A small contrastive image-text model, trained from scratch.
Model: 15.8M parameters, 48-pixel images, encoder norm batchnorm, encoder activation relu, encoder widths [160, 240, 352], text encoder width 256, text encoder norm rmsnorm, text encoder activation gelu_tanh.
Training: soap at rate 0.0032, 7400 steps, batches of 128.
Data: trained on regions of photos with short descriptions (Visual Genome), 203450 training examples, 4.7 epochs.
Rows from block 2 of the text encoder of a small contrastive image-text model, named by matrix and row number. Rows with one number belong to one neuron. Each number is 500 + 40 x the weight over its row's rms, rounded and kept within 0 to 999. All counts start at 0. Numbers have three digits each.
After each neuron's rows are labels from the 100 texts, of 14976, where the neuron reaches its highest value: "fires on" is the input token at the peak. Only what is clearly more common there than usual is listed. The data: regions of photos with short descriptions (Visual Genome).
# fc1: MLP up (text_encoder.blocks.2.mlp.fc1.weight, 1024x256), inputs 0-127
# fc2: MLP down (text_encoder.blocks.2.mlp.fc2.weight, 256x1024, transposed), outputs 0-127

fc1.7:450485526532491531450511462557574463495521495496511552593483455513527444484513467439525485533523549563510556482567409501517458581518518482551485452496521473550517471472528525552472512452524431483520505499501525507505528525460415495462520519454445527490521477455553498501529436611511574499455472479431543463526528469484508518455530529517549427514479581453550480490460502497566497438458
fc2.7:481594534463451502543445435584493464482499477475499493471486463499499517408509551492493567501539494547402473520548497493566518507440513495487469569448520475477470461505495539571502479531427515467429490464479553492458463552514487488504544500514509576479497418512490537511461481478476510542524579569501529531464545479571516518474542556459476517462490504447486493528552472473566529534513
fires on: "on"; "pants"

fc1.404:505475572556507462483459519495536486512595474516400540561471511466476511514492519457508521482556438526571458506439482516458423503419483572525510530489510493553526492542520485502450476497489537465466485561557477484548450444442475537522455549521579489465488457504530545486523503490510455483468584528446488504445494557480474453515500517477506511460436519589407521520497497449528506582470
fc2.404:504443510477516460423458502472543517445517563528513494455485503502565495473470544470496479460446506513550442553501555519558479476515540513481415566478545498501507475503476493420471414423507442543510499504529539514495524495543565439509466531484467506574533438552469552497532479606517441456516525522577476502451505527549520497460505554454525504458511440550512546512444427511531544544483
fires on: "no"; "right"

fc1.319:482471517425551535502546488433461507485498461526483477548481538497508503586536495415500562566488500483475542552458477521485487526530475473521500521503487530520485506481479477513495471490544571517454507445494509527516450496528451476531478487420532494511422477433556498445493566515509448503559424461484545476567414459567526459449561513425454504474519539430488491490516552517507531470495
fc2.319:545536523457522519530518471568507504498456455500484495401495529542483480465502475512550477533539514481515470509493603497436452524461488525453383569531529521498435554517539509464458491493491493451541490462509538535431434564542454510412561550535465473524509485474545484422558537533514471465468579466422497530444511429465513511566473509561456506547531458509535510453519467504484517468515
fires on: "and"; "with"

fc1.665:552400450564494530523441545482525485434464520545451496495527496513470500552499596552524476531564542528443485459530486518507489436484485467458429452513472508401508536547548527550519440439499570493527436528511511514517484522543416524453482512422476469411493591491470515451405545519495519527458470526443533479472517548500547506473510486464565554532512520562444483485477450465521490611513
fc2.665:521587498458428463498477551526422498592573508522543489517485519474492480488480537473461461516521507468496494505533538529543491468541521607497469483489519495547514514470512554498524522523543462492464519525433546469416440495529485499410517440557487471532523442449527459442479552464448509510486492579472526535525560513560455537477508506494461528483460482473586574472566471494463568486559
fires on: "with"; "cup"

fc1.5:517512492429486549504476489477384509517450536575521481511611459571531485519583472483516533556463454546522526432561456442527448536470448524507569508464490542525507480380510503551536497501500524506512459440463475503502471519496497506479535557582476530575515523495502558488531487493502550457492529412459531490487511442502516540502522498549406497545540528568473496541462567495464513498500
fc2.5:508526520604495484537588440529470397370473482524515488478426491468494480536450526482473470527472481490513498474412430477523561522508484520475510564422457464422536460493523464494549519521519509454503427467600566514589535546490468473545577462539497450500465513480500568517508455526517515500518519528431460522540531545466428485538502445507459491438485507559542513424506526461507448502509
fires on: "pink"; "lines"; "orange"

fc1.327:483530468514495548506474468474518492553494510605523495494468444461505479511558490559444482496531523446466479514571472503536489535538420510495482516505515419483521620439542508463509518504512454464472577582403469537463504535538492435520479439557543473438555507581460569549485538504513514484515500499480613523449508471525476484497504492526480543484490497564519477575463504495477434485502
fc2.327:503499520459526450504503459508501434450522487437432502504459455481506467523537516477550498502504508538491439521480457554486413505451505476562432584505553552457580492514495403533528473518432545514529486476579477495552475458543571501560454440469550481491466530454483588505525542560451507519471494525536471514547470520540538535478438484446496445547462520433522525445532485512490516477459
fires on: "grey"; "air"

fc1.90:520502550531421536482441515475500426494458473457491487526481522483525469557511454517476518484574556568501463523530508491506433508502503497445537518452445508502553467476479484490485461466499384540543422494478534510545455504514508505492461486507466524472478451416548545522533494542501442487519475526546460507453394495509472454509445436560504488547555471532495489551486470488484478468488
fc2.90:554499548537491474503526509555549467447554499480521491476481448548584493495504490469540435558483467452426483526513543533513468491432461454524508545528575538466535506517512554534532430482426538547536462485485512518502516504516522522445503527474431535506550464506478413423445538486504425504568550553470527454617476546423475518459561502437443511489498587511529522437523504567492543529524
fires on: "this"; "color"; "grey"

fc1.151:431487396472495529511483478540492584476475470504503488537513531496491448434464522571498515526492492523478466528501507529546560582523503473559476567540387482450534593513466441549546416546552554502496518536500422489479481491469542471437495471442523543536545468470523497461534539512512515506466493453520477504569503508501480514518414540483482520441474523490581483476523491503493505486568
fc2.151:468537491476500499507522462490593468566547550566472473493479552489547524574500543535492466561451525577506580527619546386498499505475452450449522448477542517536519463508512526522589433508490473510568504552529541494465529449530486571501531500476452567470422459503452516510517505431491519510561536447469482525506496469482503452517578551537459479507463504508560483553500475471466488541497
fires on: "on"; "suitcase"

fc1.336:547473510480502529489490492519479500572484454541543532433532516488489473495559447576471515489449486501565522508516495474456516487490512448567467496514488509491518559475482543480486575523438508468534549518505509546554507475450524531424523476476489472492500579442500535504449503565517557533502499458513519498470502405486511482535521472552516533459486506472552545436503471566465514471515
fc2.336:507487510487496505518477508456482573503495507459452516641464498556503554441539528425508481488494506555529468421437517471498482439554480554420516539538503517450564518478502470486508457494466510507454464554519506432428494469526479497488483525476500557477448453477450496453511529482440454420460450594535482508492480526467442502526419530481525492562505435472542395542488504444566490542531
fires on: "in"; "lamp"; "brown"

fc1.419:455458544490485547484565492482492512475539597493509513529498428466493541517544497550504566512560539528567513492551489511535446543474445486535540502568488506488536544487486470471527475502504598478491536486570416500514566588513496472417445462489477478532458536544459558534518548535507471506433524456508480558552612475548411545487555479440473445489511486521546494518508462441541517438556
fc2.419:505561500529557467469513456507587394575484494484518604479514583536473473435479510504536428454475493528470491573552500485511480557495489542476484415488487435456459486537509561521469430560486527492532527559504514525452469489421483493512512472448481478518542456446462442462560486502478574485492517507357554389557413507531452499484497497519457468488482537453491512450456472497552487514494
fires on: "on"; "brown"; "horse"; "two"

fc1.104:518454542425526522536506493437507541588442504547519553460544542490536532531569498470446524537480521526497499541512441442502491475489556498516511535520562557483533467494489470479508483484608512490481573545500541507594509510446491532522484487496496535493459527447522513529504489475575461549485501445512493475453536512588517493527517449422440527446525522475521518471538416499435517469478
fc2.104:542477519472574521575506556515553501507532503524553509518558517583468383492568519470482438472485422571532610499460547497554517533500502534491538465546528490561470533483461497513546526550418442477521528479516545500458499515570520580511531585531499534464500449465525488511522508527561562585479542390402513447516602499525522513516490489474526536473488485499516540526516482484438457530524
fires on: "from"; "dry"; "lit"; "round"

fc1.83:480536464507521465522514528476482536521489475549530467489489537510453490485537435519445466491528555535556418535561431492538529486463518478471512506494452467495473424512530475463452515513537492479511510506542513557534599461628498475491509528496545405469502495495480474482429514546515551504563472520489463495605474532485468500554529498557488446408494564533445412454527468490513545495520
fc2.83:496530483521512519503530509540557461465568512474513535475437465494461518531541464412487468538551492519501580566561530516529495507476484465540448452479467506444504451513506583531480443498536431514469520450514508443452498488484535418523585484515548467380513568512515576502506544553506443497496470507429513510536577527531450532458493517607591585553586482466543535481571493482458519402540
fires on: "pink"; "brown"; "purple"; "with"

fc1.390:619550567526471550468511521500518462449550547513534502499440485483532495525441503601496480529501531448469449507521528411525509472444513473502482462467532465468522468478534513543503443445535440444478488562521525581497516486445543444541481513404518460556430510482512550609471427573527527486491561458509507512474506409521542579512504467456514476492518537586499500487539453463542471489473
fc2.390:519536498530528521464598458530499503505541530540487461414495477473492504513501558457546559507562454531513507513489568510444542501464454539465491475412536479498523520470582528517527550539504525484562498443494491519540552502539477512535601460442458536489478480464512507510446602511593441515508494506506463459573538493484548473507477554541505493511456425441523515466458480528524544551437
fires on: "clear"; "road"; "high"

fc1.462:449546527451445515498460555503517501519506465481510523558518468469492502510481414454511522468478452497528448508489576473546436520519448491449475532571479524521521573438399449522496459450543453508525485461435509539496467534587482538545507495470520439489498491472429509461514560488479503468451486554511533505513468504511518471431512477540456471491464510491490473551488501540447610518427
fc2.462:528528496491516545523453580447505480439540536522504484466495581580473496422480602560517484542574477370537545515401519495514462556483494471502495531485489511474469469508538497509531428496546506476475439479526532483559566508507508568555516516548483509506443472506407519485447556530458561494501499519472491517481478471462477524520440508470454468417544526505502500507430495475514526580462
fires on: "and"; "with"; "on"

fc1.210:489492519546526490428495480474552543474501490523436473543516521424510478532473490507533475481517442457502511472571471504547463504476550527575574547490459483436490449493477502490487449477478440503542470584502454535470510529422498471514445533518470471533468504546529555532515633430449507471494484461477481472568435529451477528494508616513485495456431481475529530505537523508460435475562
fc2.210:474496501501548476511470497566581459468462568491562559449563497538503511520474484477508564455508455568553548450489488470453483466492540518461502533555526518470440504550481518495480544412515530556447452478537484517529531477444498499525450535478491524457536493513498487498483567523460473441546491499490522513510510501583529508455512553409544458543495535541476471564457456503505520589510
fires on: "on"; "tan"; "silver"

fc1.292:547536502483478444476446464483441428512527459569469539503481507504537459553488454522569460561532496459513456478578462548487508479476545479468512455463553593513530505450609524555478503470510545496459428461519554535571506563486547472497534536436523485489490462504560522531475524505544491477444463555495464492483552443458427503501469500443467524467520562609465456489508515548492520511481
fc2.292:589561525479476511474561568499451491473417505536439489452419423524483533474433489522493495486451438544495560473499510530525468511531469553429528547471559521462562510512516533498472495504481481516471497494515445510453438527542455508493503465518521510570487472554461525416506526532472488627477494512519532485563499436542540482527477504440499461529542508530527540489502446521553442515523
fires on: "clear"; "is"; "no"

fc1.640:517504447507421474489510477560552534478512504521451455495502502433497465478563561480514494529542439444538510544485522517476479547473491568563458463498474429477497521487510497582495547417411554540470518608505495409519518494477583576440436461564549464451483508494553545466461505493500471463550494507423548544581478436450544519492484481487537499491537497474436526438446511433500527471523
fc2.640:513527623543440465527463457423446477536514463500441514493468511498526503449446506516498463552527467518525507456474453456497540481511516528502566573448471526458500565492497473405478426522432481524495528507559514462470484535498431577425529452487486437615525499449440468425513483484426621519467517520463462489569547539507468501470518514484532466511459540552500542572484503525561542515490
fires on: "clear"; "striped"; "white"; "stripes"

fc1.289:508485543538509507519443510505514515500486483542506465528480450532426416527437558501488465505529487449513511515439504486577536507439476467537553440447465463462392548446510540537552461500463539570435491566506453490422488561519516517507480516520468449545480458510549524520485511459540519476518591502543499555550508521436454518469506517528476422467473491496450553456471523493558503498536
fc2.289:534523516583441415537521426461433506474502495563417435556531483525500528501487514529510533567491490590447416527483447527552461515551516455557476485445526478481493500453530499542526460518489497473436512522485441494527489525450517522489521543449492549438542499547504555483417521542479499481541553525444551361490524513545538491531542504490523500471555514491471468501425507611470452507591
fires on: "clear"; "wearing"; "pair"; "boy"

fc1.533:518440489479499496498486537453496491479528423448468477506507473497484505533400501536543488486494450513531491545496501520475432472432504473571465475477452515517511528434531478455511509533516480491492493528498470506493500501556546560497497516488523444507455515485506441586481462475540469478518482432503556463584450520441519491495495454504478490449497584500468481483531535443529533458506
fc2.533:497448557513509481496529454483518498568490549531515536434470545491512492508434529532548529501519562436486461463459515469422507488499437434461471590561508529472500471511560456526519532421491523559512527506522507537507537492490471471473515491445545450545539493516411604459461409464573465476590516523553456552488509502461527445510490519497486541490422473445421497436553529515452499515466
fires on: "no"; "with"

fc1.746:520418494521517431542475572469504510467559563504516457559498492525481463427457476469564531575521481535430454490450497486542525559468486559547498532545469501428505532478509442507518441551488477480536474501442447465390519516483535503521496586485523503493477420474525484440581518442524472465455521459535547562534494429456442542470540558519483502349537506518467471550507534500558433521472
fc2.746:528535553498465491479518515523518480623511446538494528504487470576569497523497504494458445510492512513481490500440411451451521450494543476507573433540477497502519452557449521528522482379454485516500579540581545568532539493518510561433446507474466500477523473505478489497574546524498486452466502572448484538542541550543472546473462502461477495520502509466523419532465500556514556451529
fires on: "grey"; "gray"; "this"

fc1.159:471479486561491559482447476532540515516433556546434512555443519487525502470538448459490545524432505576475527449538499512546503551480468457575467491447461495467537474520422484486489450488544489524500499505441499460479451466457439515478474491461432516507566501500524562482623459530462570408497486537468526524513475523509486505500499520522519476502499440444527609442435420565539447496498
fc2.159:449505520546536578527516498500567522506505438510505480501447542554508487523450496524508537450508451524503455551466497503518502500477537477424582448531506493466510485442534581556466547495515556443490399559483450395518482481501471493502562504524419538449449547529528471552449534458492500523483574474549514513499558495484528500551534433540527475591521464556460559489424519482575523550495
fires on: "on"; "purple"; "blue"

fc1.193:602464602490448495498526538498530527472538523519427531615467490506509489472541480491447566525453492472468485539472522509504475488490514491566465538400577607506539424498534513502512458380467510468485467575584431387606521507514497495554523538512505462474503489544446525510548506385583452538504537497498456528428488481503522513486530492491535520498462522524468528473489539445547518568449
fc2.193:504473503546508541434480516553506590565541564572518540413490529460483445569531577491505575476534484557528477468424468440459483579536523497559509509549604546507484463466461469500525524551496486484483498527465518474518500532476535487550453456499517457486445521458519525539486467583532452476531529447531547438484542497572519572594505435531467491482473520488440526505408560469549492515483
fires on: "clear"; "apple"

fc1.4:548507470512514499554553450450584585477544465536513545535507520490517516521506538503514491487530508470573512496494506569544516446532504538489365506524551487428453519496538413451475518463529496463553487457523511538492502462516501497490525480430489511548537470545489526462489604461514501449437573570544563421520460577516527488503533485571459418468530561560551480466501523527524553488544
fc2.4:490452512520517469527421553525483473526494505484446515505587545455446506487468522495517479538514523478549436449436499471446562557474534521492470507478445555561465474478486432503490504514491554500466504561511503483503471474516435523470497529524489498501561462477489552502497394517504473473548491450485526508457564451443502591456494533481515530425455457548540481483573466508508512614483
fires on: "with"; "ground"; "and"; "two"

fc1.704:471515503503442461554523481500531486415548454536520504459471503468500434520521540515560506540516451506474574550510508503537451546497429512450482527468443468522534512511481470509532474471447515511519521569549489420496478526511505495563531518457527474496508468481487480483500524457478413526483518477426518582543475486507491560506572549525473530505524452469485445522511525559488544521463
fc2.704:467494529550459524484509545548443600506504540474494502509439551495552457458511468518460503511521493553571524453460509497538555437597505435511529573517537546506454472478467528591493523584512475578443546548473500529482544467447571552484475534565481568460402486514445527487455542522519483466554483528524423505454579528497487507569467487476503452567526471496498520474501524471561491491494
fires on: "grey"; "is"; "right"; "sitting"

fc1.596:476522498529436558476523460433540470509492558536514499504541525545536525490485523449461497486536534479562477536493498545534536463524426508479468550491479499470495475492450444492469565408508491497538519464457533524504563562529480532460544546493441458530502460520560554514527544486505501518413519569471533488513527523587500445460520457527506498534466484560491478504544492480527608468471
fc2.596:554558584539491398511445470591541459550531443448449530534488476519445514450584468520507457463478450483581511557512478498483539537515456488560516499528493515476452500462532567474507456510491434456513478546463492468489439434519537525508462545522463491538464536483456495496465499486439492471542454480457509486534466539468501467587547582524522479469473491529467467532482459470485500552481
fires on: "grey"; "three"

fc1.251:459445462538510441547514410479476550547460491491484453536588505558491545462565515512490411459468511508518498486509445474499481466544479523504478562502515481464504402553455500511473428434497486556510471543499557526553542475506535469469467511471504498527483471442543477543503507466516550537463508524485532503469498433460531517520473498441553556460541497515486514510471449510497497520514
fc2.251:494483481494511481491515562503516466513497524543450511518491513500481562591510445453439543483550473490535481450498506545503548494468486498517568416427504587562461507446500521474465514539521505465492521502525529403457488531470453491486502544552469462496555508569584489523513556491526511476446446555524571497511463496486481479496434478561579529507592459459553607513428522468479501510494
fires on: "with"; "cabinet"

fc1.291:529540472490493469475500550542606498484488432473501543534511508426465510591554452531539543492445480497518486522500440478494489458515476486414430483536510455536504417515512537534512518488522576477514421553459524484584482515452520503431452519468449558519490519461499521566502498500485381462522498458463506539480511503412534530565558561533463510573478496553532489534485522539483423542481
fc2.291:492510472409500427465534512535459544492493509613537417510547503518477479523493459531458492459516501438440495427481496474502467466426547537528471482445455478491515518483520499523466514567480542444461437431463485507526439538583519546560527502489600488471545489581500539580500473520438549547563464518531474470524511478447524500518521445453515512491518463507555444488458445531495479522520
fires on: "and"; "on"; "tall"

fc1.493:484495546467532477569519437451488453455470499507492435531546479500443457476541578452548451477505518542469493478558451473478571435523493533535535559508518474515439517478478551477457585525521486495465513519489485602551567550460518465571489477548585484581498444504559621562498503482454543566520500456460474505487486475484478522497539473459438467468520459443472446545554537544480536437528
fc2.493:481502503438531483483571526531539531567522520490518483481521502479500567470486497487512480530478508551516449387494513570533477516518508485462498424544518494571516515549451498511482461482471520496487521419490518443509523521494477478478539527477476525463498536514545439521457597520424537462486462542511478473505569592493473612534528512520552473457475490451509536509420473517524539483533
fires on: "grey"; "dark"; "tan"

fc1.232:534448489498456502473527583487480503494475537531421466530510523548499522520472465481485474509588482559491479548441506547575546516492530550454525509459453448530545475524466556552456452490559508521550524503557445455520539492480512614563512472451498456467458489390578503511413515466537470504494459500437561476453552496529496472450471485470464565442511452492529430544486535450478528469415
fc2.232:456551526539482506540547475443495523512509520498480552513436471519486465554509502432457554489477500462483436534558528502504393479488498467447495509499514500474488450584568496490505428502487562560461487441509469508525517531503428475467525519527472385406454515506469482512532463455498495589448533496454469440504493516483561481557539546546447457531495465554455565547476380539549572452489
fires on: "and"; "on"; "suit"; "with"

fc1.411:475467496471488504435476504559541552492539433539639503526518454507466471499536529525497455466517555539480479561606532418490472523451494410557436500527510484565481517544536455515468469540437554485509466510456543535499524523524473484497523457477476418483559453529476495553477489446456475480487536501423563518514561463538511505501543446520541494450534504542482461547577501540530458447517
fc2.411:511541513464486517416503570423498542476521553507526467458503499522496532413494527488421558533452517537540485474511605548455523529532495485425587467530496520480561496460501529494525471428513497516490503513485494528556520475497501560604500507505530507429459518514490514478461643460468513470441424511509530439453444550544487524476527476516543476525483520508471540469448509531462470578529
fires on: "brown"; "on"

fc1.725:556519512450526498463447480490447478479454540516506507507485550490474394466456509530554492600492444498476506504511428491530542476502470549561531505472475449496538560460553499533511498495547496432490483473432478522545543567594566470494494489477520509553514498544488572531515543557444525441444468556455550465518468549567509540480473525532455543521492467478520425520493578588493544467502
fc2.725:511461620486495458464497403539524478543590512446459522502578510524402482513536509460495473459517411490534491484484456467518558567509493488552495505455441514528532526453490579534544458502533388480490544377538428501575499536448492491465514500491484497493435493584483461400470475470495437512497544534471494560514581560460522520488490561445509529499523499491501530519538519477476517450482
fires on: "grey"; "short"; "field"; "grassy"

fc1.444:533518507525513490492579534507519480483449491489471446459490531531465524481558427477501453469510500599509464451522471480577498530480407430497429492552523466565536524463491517518548536522453456456564496507501456534543504502570538529470454477456548434414490487482590495441452511526591534487538466504514441507564486510522437538622453490496585470509500455493519494549514472499471538469496
fc2.444:568509476565485564576467512561437504493481476453443456503555419509511506443535503501544463509499489549498522519562489463574487552524508497479504565475453459515479458460517557486541468432460436516481538480530495577497599465523540508407443476515439500453522559492505557473496541506491466445469510498475558511549441462524419496555520500419463548510452502494476569590516493461582504537543
fires on: "brown"; "large"; "behind"; "in"

fc1.98:454451517491453468580537517430563482517578518478483480508487476540554524478531480482527531517542473468457452523556448506549492521530448463497462550512558476504545436449517515479457483445477493467481527468474508446546452532470510506484537493433518379559466527456501540550527539534518449429455462487379462541449519581554488473482539590507480468494470523428502520535555492542532501490493
fc2.98:530510561475499456449490480586497477526533506541466530457524523495493460467434530511445553454513489488493411539566571488539502483557426444469527597578428463546505528447465432452475512525563575507545509544465418539493565483461514491499515557551441466478441519532437482493416481535515473523453527514484528545477516506524509540495491459411526460506538515483509499497491481537508591464497
fires on: "grey"; "gray"; "next"

fc1.371:479494508519488457456536529551582495476547499501444492453466553528482501474440471509489528495507435541556493507465560446540447527470455531493541514517423497501519503535503532553574419470465467490414460492445528457447578499502444573523433489531507534516531526517529483457459485502522413453548439544527567539517554529449537560530523497534548553499474528546557499489469481483523525490552
fc2.371:446380549562480450425493463484465516459508422473436552518476529455480459496465561458498512537482552506459473423558426536482491490508503467524549503549483500496472474550497576518440517522534452529458536571609501529544461443455540503495456452472461533455508499546487509491518494470515509455471454529542473501513450515498566501501459511547571469569524469419502501475448475506485534492524
fires on: "clear"; "is"; "no"

fc1.536:459470493479466554502485519470502510532565509476472519529493525517495524489425569529484489500538564531500487498492541500487525557434507505451427537468478435564503494514472470548485466433494548513496503594440574532533493545477494496428540494474491532502529526563501446455460475575425492537520439533476487456445469494499504518515457508513499539553398442441436503490511512411473515540425
fc2.536:424525482493469486438518514506513504476497481588572453437518455465513532510471522467530535517481514440541488486477584532475463449559552503503521425430555554505464510463497466473534508561422541550454464331503554444462469491507448533512552505503519530503506567477497540554496524486573425429562550481535434554531583479482556522510524474544453432439513540493537520480480482569539504544493
fires on: "no"

fc1.342:472626489486526444590476467468527520467493584511444508513537537480471523487499564552428476536549490479518482532562445491542525485552561454564406552524446465504514519552520546454572489458535496525469499499569501443524582556529566502454467531481524527491450541528488550457519518559468433494482526532441503555518543484502584458423494561519524541478486447475507423494491495458447469408459
fc2.342:445518524530486479530478563499523533448463470485477466468441543491505458527462523614421477476515502520466487457494503487451500508511425576508548562489582469556462452478546510493448448491470534513460567523570489505580545492522600525544541500448524482458500485503545545521507503420489498519536543481505522420448486517507547521479477513549470516498568541492506521447421509468476475508488
fires on: "and"; "on"

fc1.229:455464502447537515472479531544471479456482449501534493538527516480506511520513520457487504440526579499533550444518507424437508528414504481515516437520468575540451479390489543573426516431471511523485458479533552545547496474430510546521562505485492437575509522463476456549553478436504466504532515471522506484546514544492481502443486545553410477497479555454568489473467500548497512504486
fc2.229:461540523480550505455441528549481534516568477507469471532482492520510476403515408489535482495569514517512526533577530475517539547520555472496534466443544552510493512443437430494529455458448545492472448464464480560573517496497436558510493527467447498468516471442515505465448473466520492507550458447558482466528455529546583500572433561550520493444503587464509468497492422514467467486489
fires on: "pink"; "purple"; "red"

fc1.376:516477562508510549483505473469510441480472475514532472450540492538576467537510474527513499488450491487471509487528545476512525503535489453477495512515485467389476475513495468460478467496557485537469452583515559508521575428463438494514484530504503507478526554529543520443503540541468465483536493520465421560493521532498479540559516530489470473505471480570504471462574510508401526412549
fc2.376:429485497469500470483526524537535560508547449480492488476491527456482491446493455460422501508454518486515475492502504534516519524452516407530513556527510440456553455481505483507576470542552557506482500485519591481403481429439590402490496534385512487451464465479414519515560476481506528402560507471461456425486572534541521513444454483558439545527464475534467455507488511488436568462498
fires on: "ski"; "sauce"; "plate"

fc1.350:524424519531485472499539466489527546538530526544513489466473533471436438537511482517574506611548440511509463575501517450506493554500450433494544475479491467448522505496553465491503513500426549496511382479527450476496522557534580481517506517453526493460443581412481553550454553540545506407508509513522542594527535503461486448486576545495513535494452482450528384529466474476571504474466
fc2.350:539512439518454441531542490484538419530529500636468423513498437468492505463493482485562494509612492537412438591499513511521509455575494437516491528507512512503463506521492562466478447525531462553446495483533492491550455480509485538454511501502505488496520543513535557510475553562562481491556506485529477508558486512523543507541457478526543485498534538474534538548551501559529516473515
fires on: "clear"

fc1.135:447424526546563517451491459462523537476447537462485503494482515512506566506504531544530494444435466507482438494425526551539443480543521559489516497522480532434451511457511545505529464506484485518536422475450472529458462559491509478485479492544482461484446518496535598508527528501491483522465543480480497447515498615547496448505473507508448521520478499503532495504493554483515491417501
fc2.135:491494520502535425486576563546500603456538432567453453493547528494479582496487527498529476486493495493565536450508480477498545454492576502500493492571564545457455486484481494491397558510486564450525502487566443505487508464463451513449506482512524544517444560504440494525545519510505492521491480541522468471431609428479581524488519479431473443534495559513479442498529520490520419495560
fires on: "on"; "small"; "top"; "tall"

fc1.586:508505533546543500521503487467538489488572525476486420480492517506498444502523520494407451500541549536497455504491437531494499505547440556480471465524446470442479480456558543447514479549551573526442462542562402544584585420473505513511537521463451523443526544539489445535491519517569422408576499538512531467516456523572457493496477544481508527443553491542498488439511520482508588472543
fc2.586:411572500451523522522524463450481528439541508563490441524545504507485475505585535473511523450458437595517517528523454511488517506526452476480486498506538509519502468468495469483505491539491469549497479431542446526590510563519554560569498500533466432439474530518521555491545489581565483482540521488450493420453468502534527442550584499481558499505532489486508545471605467510497471556490
fires on: "in"; "with"; "double"

fc1.737:498491508515397575542498507471555463547488502464530534492511529533498427498493492473402537506456451516546478443612511488539502510518494500485534519487550543420451434486439495461456561469519602497520470507490469518498582544526464520463562443508524426555456544542505467520524499511528468505526477467485488534519554521527463541515505507474543493593513541544484556477421453544499513480431
fc2.737:544509551449493542506483577606464516506535460554465522504499461546483503476501480494502477483548561496516525565520518449517476493537439468558495448568526427481503503501472529542474590544426461487517532506470498486502534505486553399534509581440531535446516487513497460493470510493485530478476539493476515533545566520528481520491504481489515526502520524491515512467582567477466503515504
fires on: "on"

fc1.270:451531544465422516494440447513451500542534436558494478547522528525505516562563564451526439496465498426453485565411539475481547534524553527590477550534509465458473529504431524537499565506481527440515484538474547464484497493532517528451520495480474483497467521515534486533495528475504509501522495496439495583519560466525488429442498540513533478427472492510475465448591496463520545511496
fc2.270:572509503464579481454513464467524514497546482532526517590429483512490477519445537551446491506529530474526471503509489549536490470484543503486544583518509511487511462482487463519476447527543544574468421527529472498490437522529480460423502530508500528510451457535410487507487476452507429459537526508437465421566558439478493533515517493481450457552507526499538545536518448481503485472526
fires on: "ski"; "pants"; "boots"; "purple"

fc1.396:533424476505520514434516530537469504471502499582528488465492568509492506459450425459504427460485491534521467590513543466528535525477514508530467479502487541472517431480418534510480464528542525523541458502472482491497541516469536504462459471434510480449466573536500523528464462478479474489484531546533535537482516491519488559488424478436587595493463499461462585549480503529503505484567
fc2.396:477533506538535499555512483462466620566568520461555524433421530508548444502489545498474572558512468486511551528415541542509465537533516446484537506496508457484504500485528539445454554555470496441518552511536505479504493495528571631461497505488512504547447499476610504536467556550468514478573483502457462513503465509478485539531476534556528544546572497388511490525500553525507497471504
fires on: "with"

fc1.299:540526467456436558521486557444415477519515499499503473507567513513475453397584465558530547559509487474480406535506489524491482553517527571513431461484531503517527515469473458520468436501433523445478492429506543446515541564455503451539476501505536479519503460507531460454463516523520532496580481548447437496506425447571475487468481503472504508531507456443498532494537489549470466541552
fc2.299:494543422481459442480457409535518548534441549463415507443502466536464557554473491546595473530464471510479460513462454509463521490496468481504516501498562505535550467509532554513555521490484481594441545450506524599530519408529480535415476501428493491484496522489431473530546457528577457482564519549562395543517527522478573502441516549496480492455456557484524500510413458501511552515541
fires on: "and"; "the"; "air"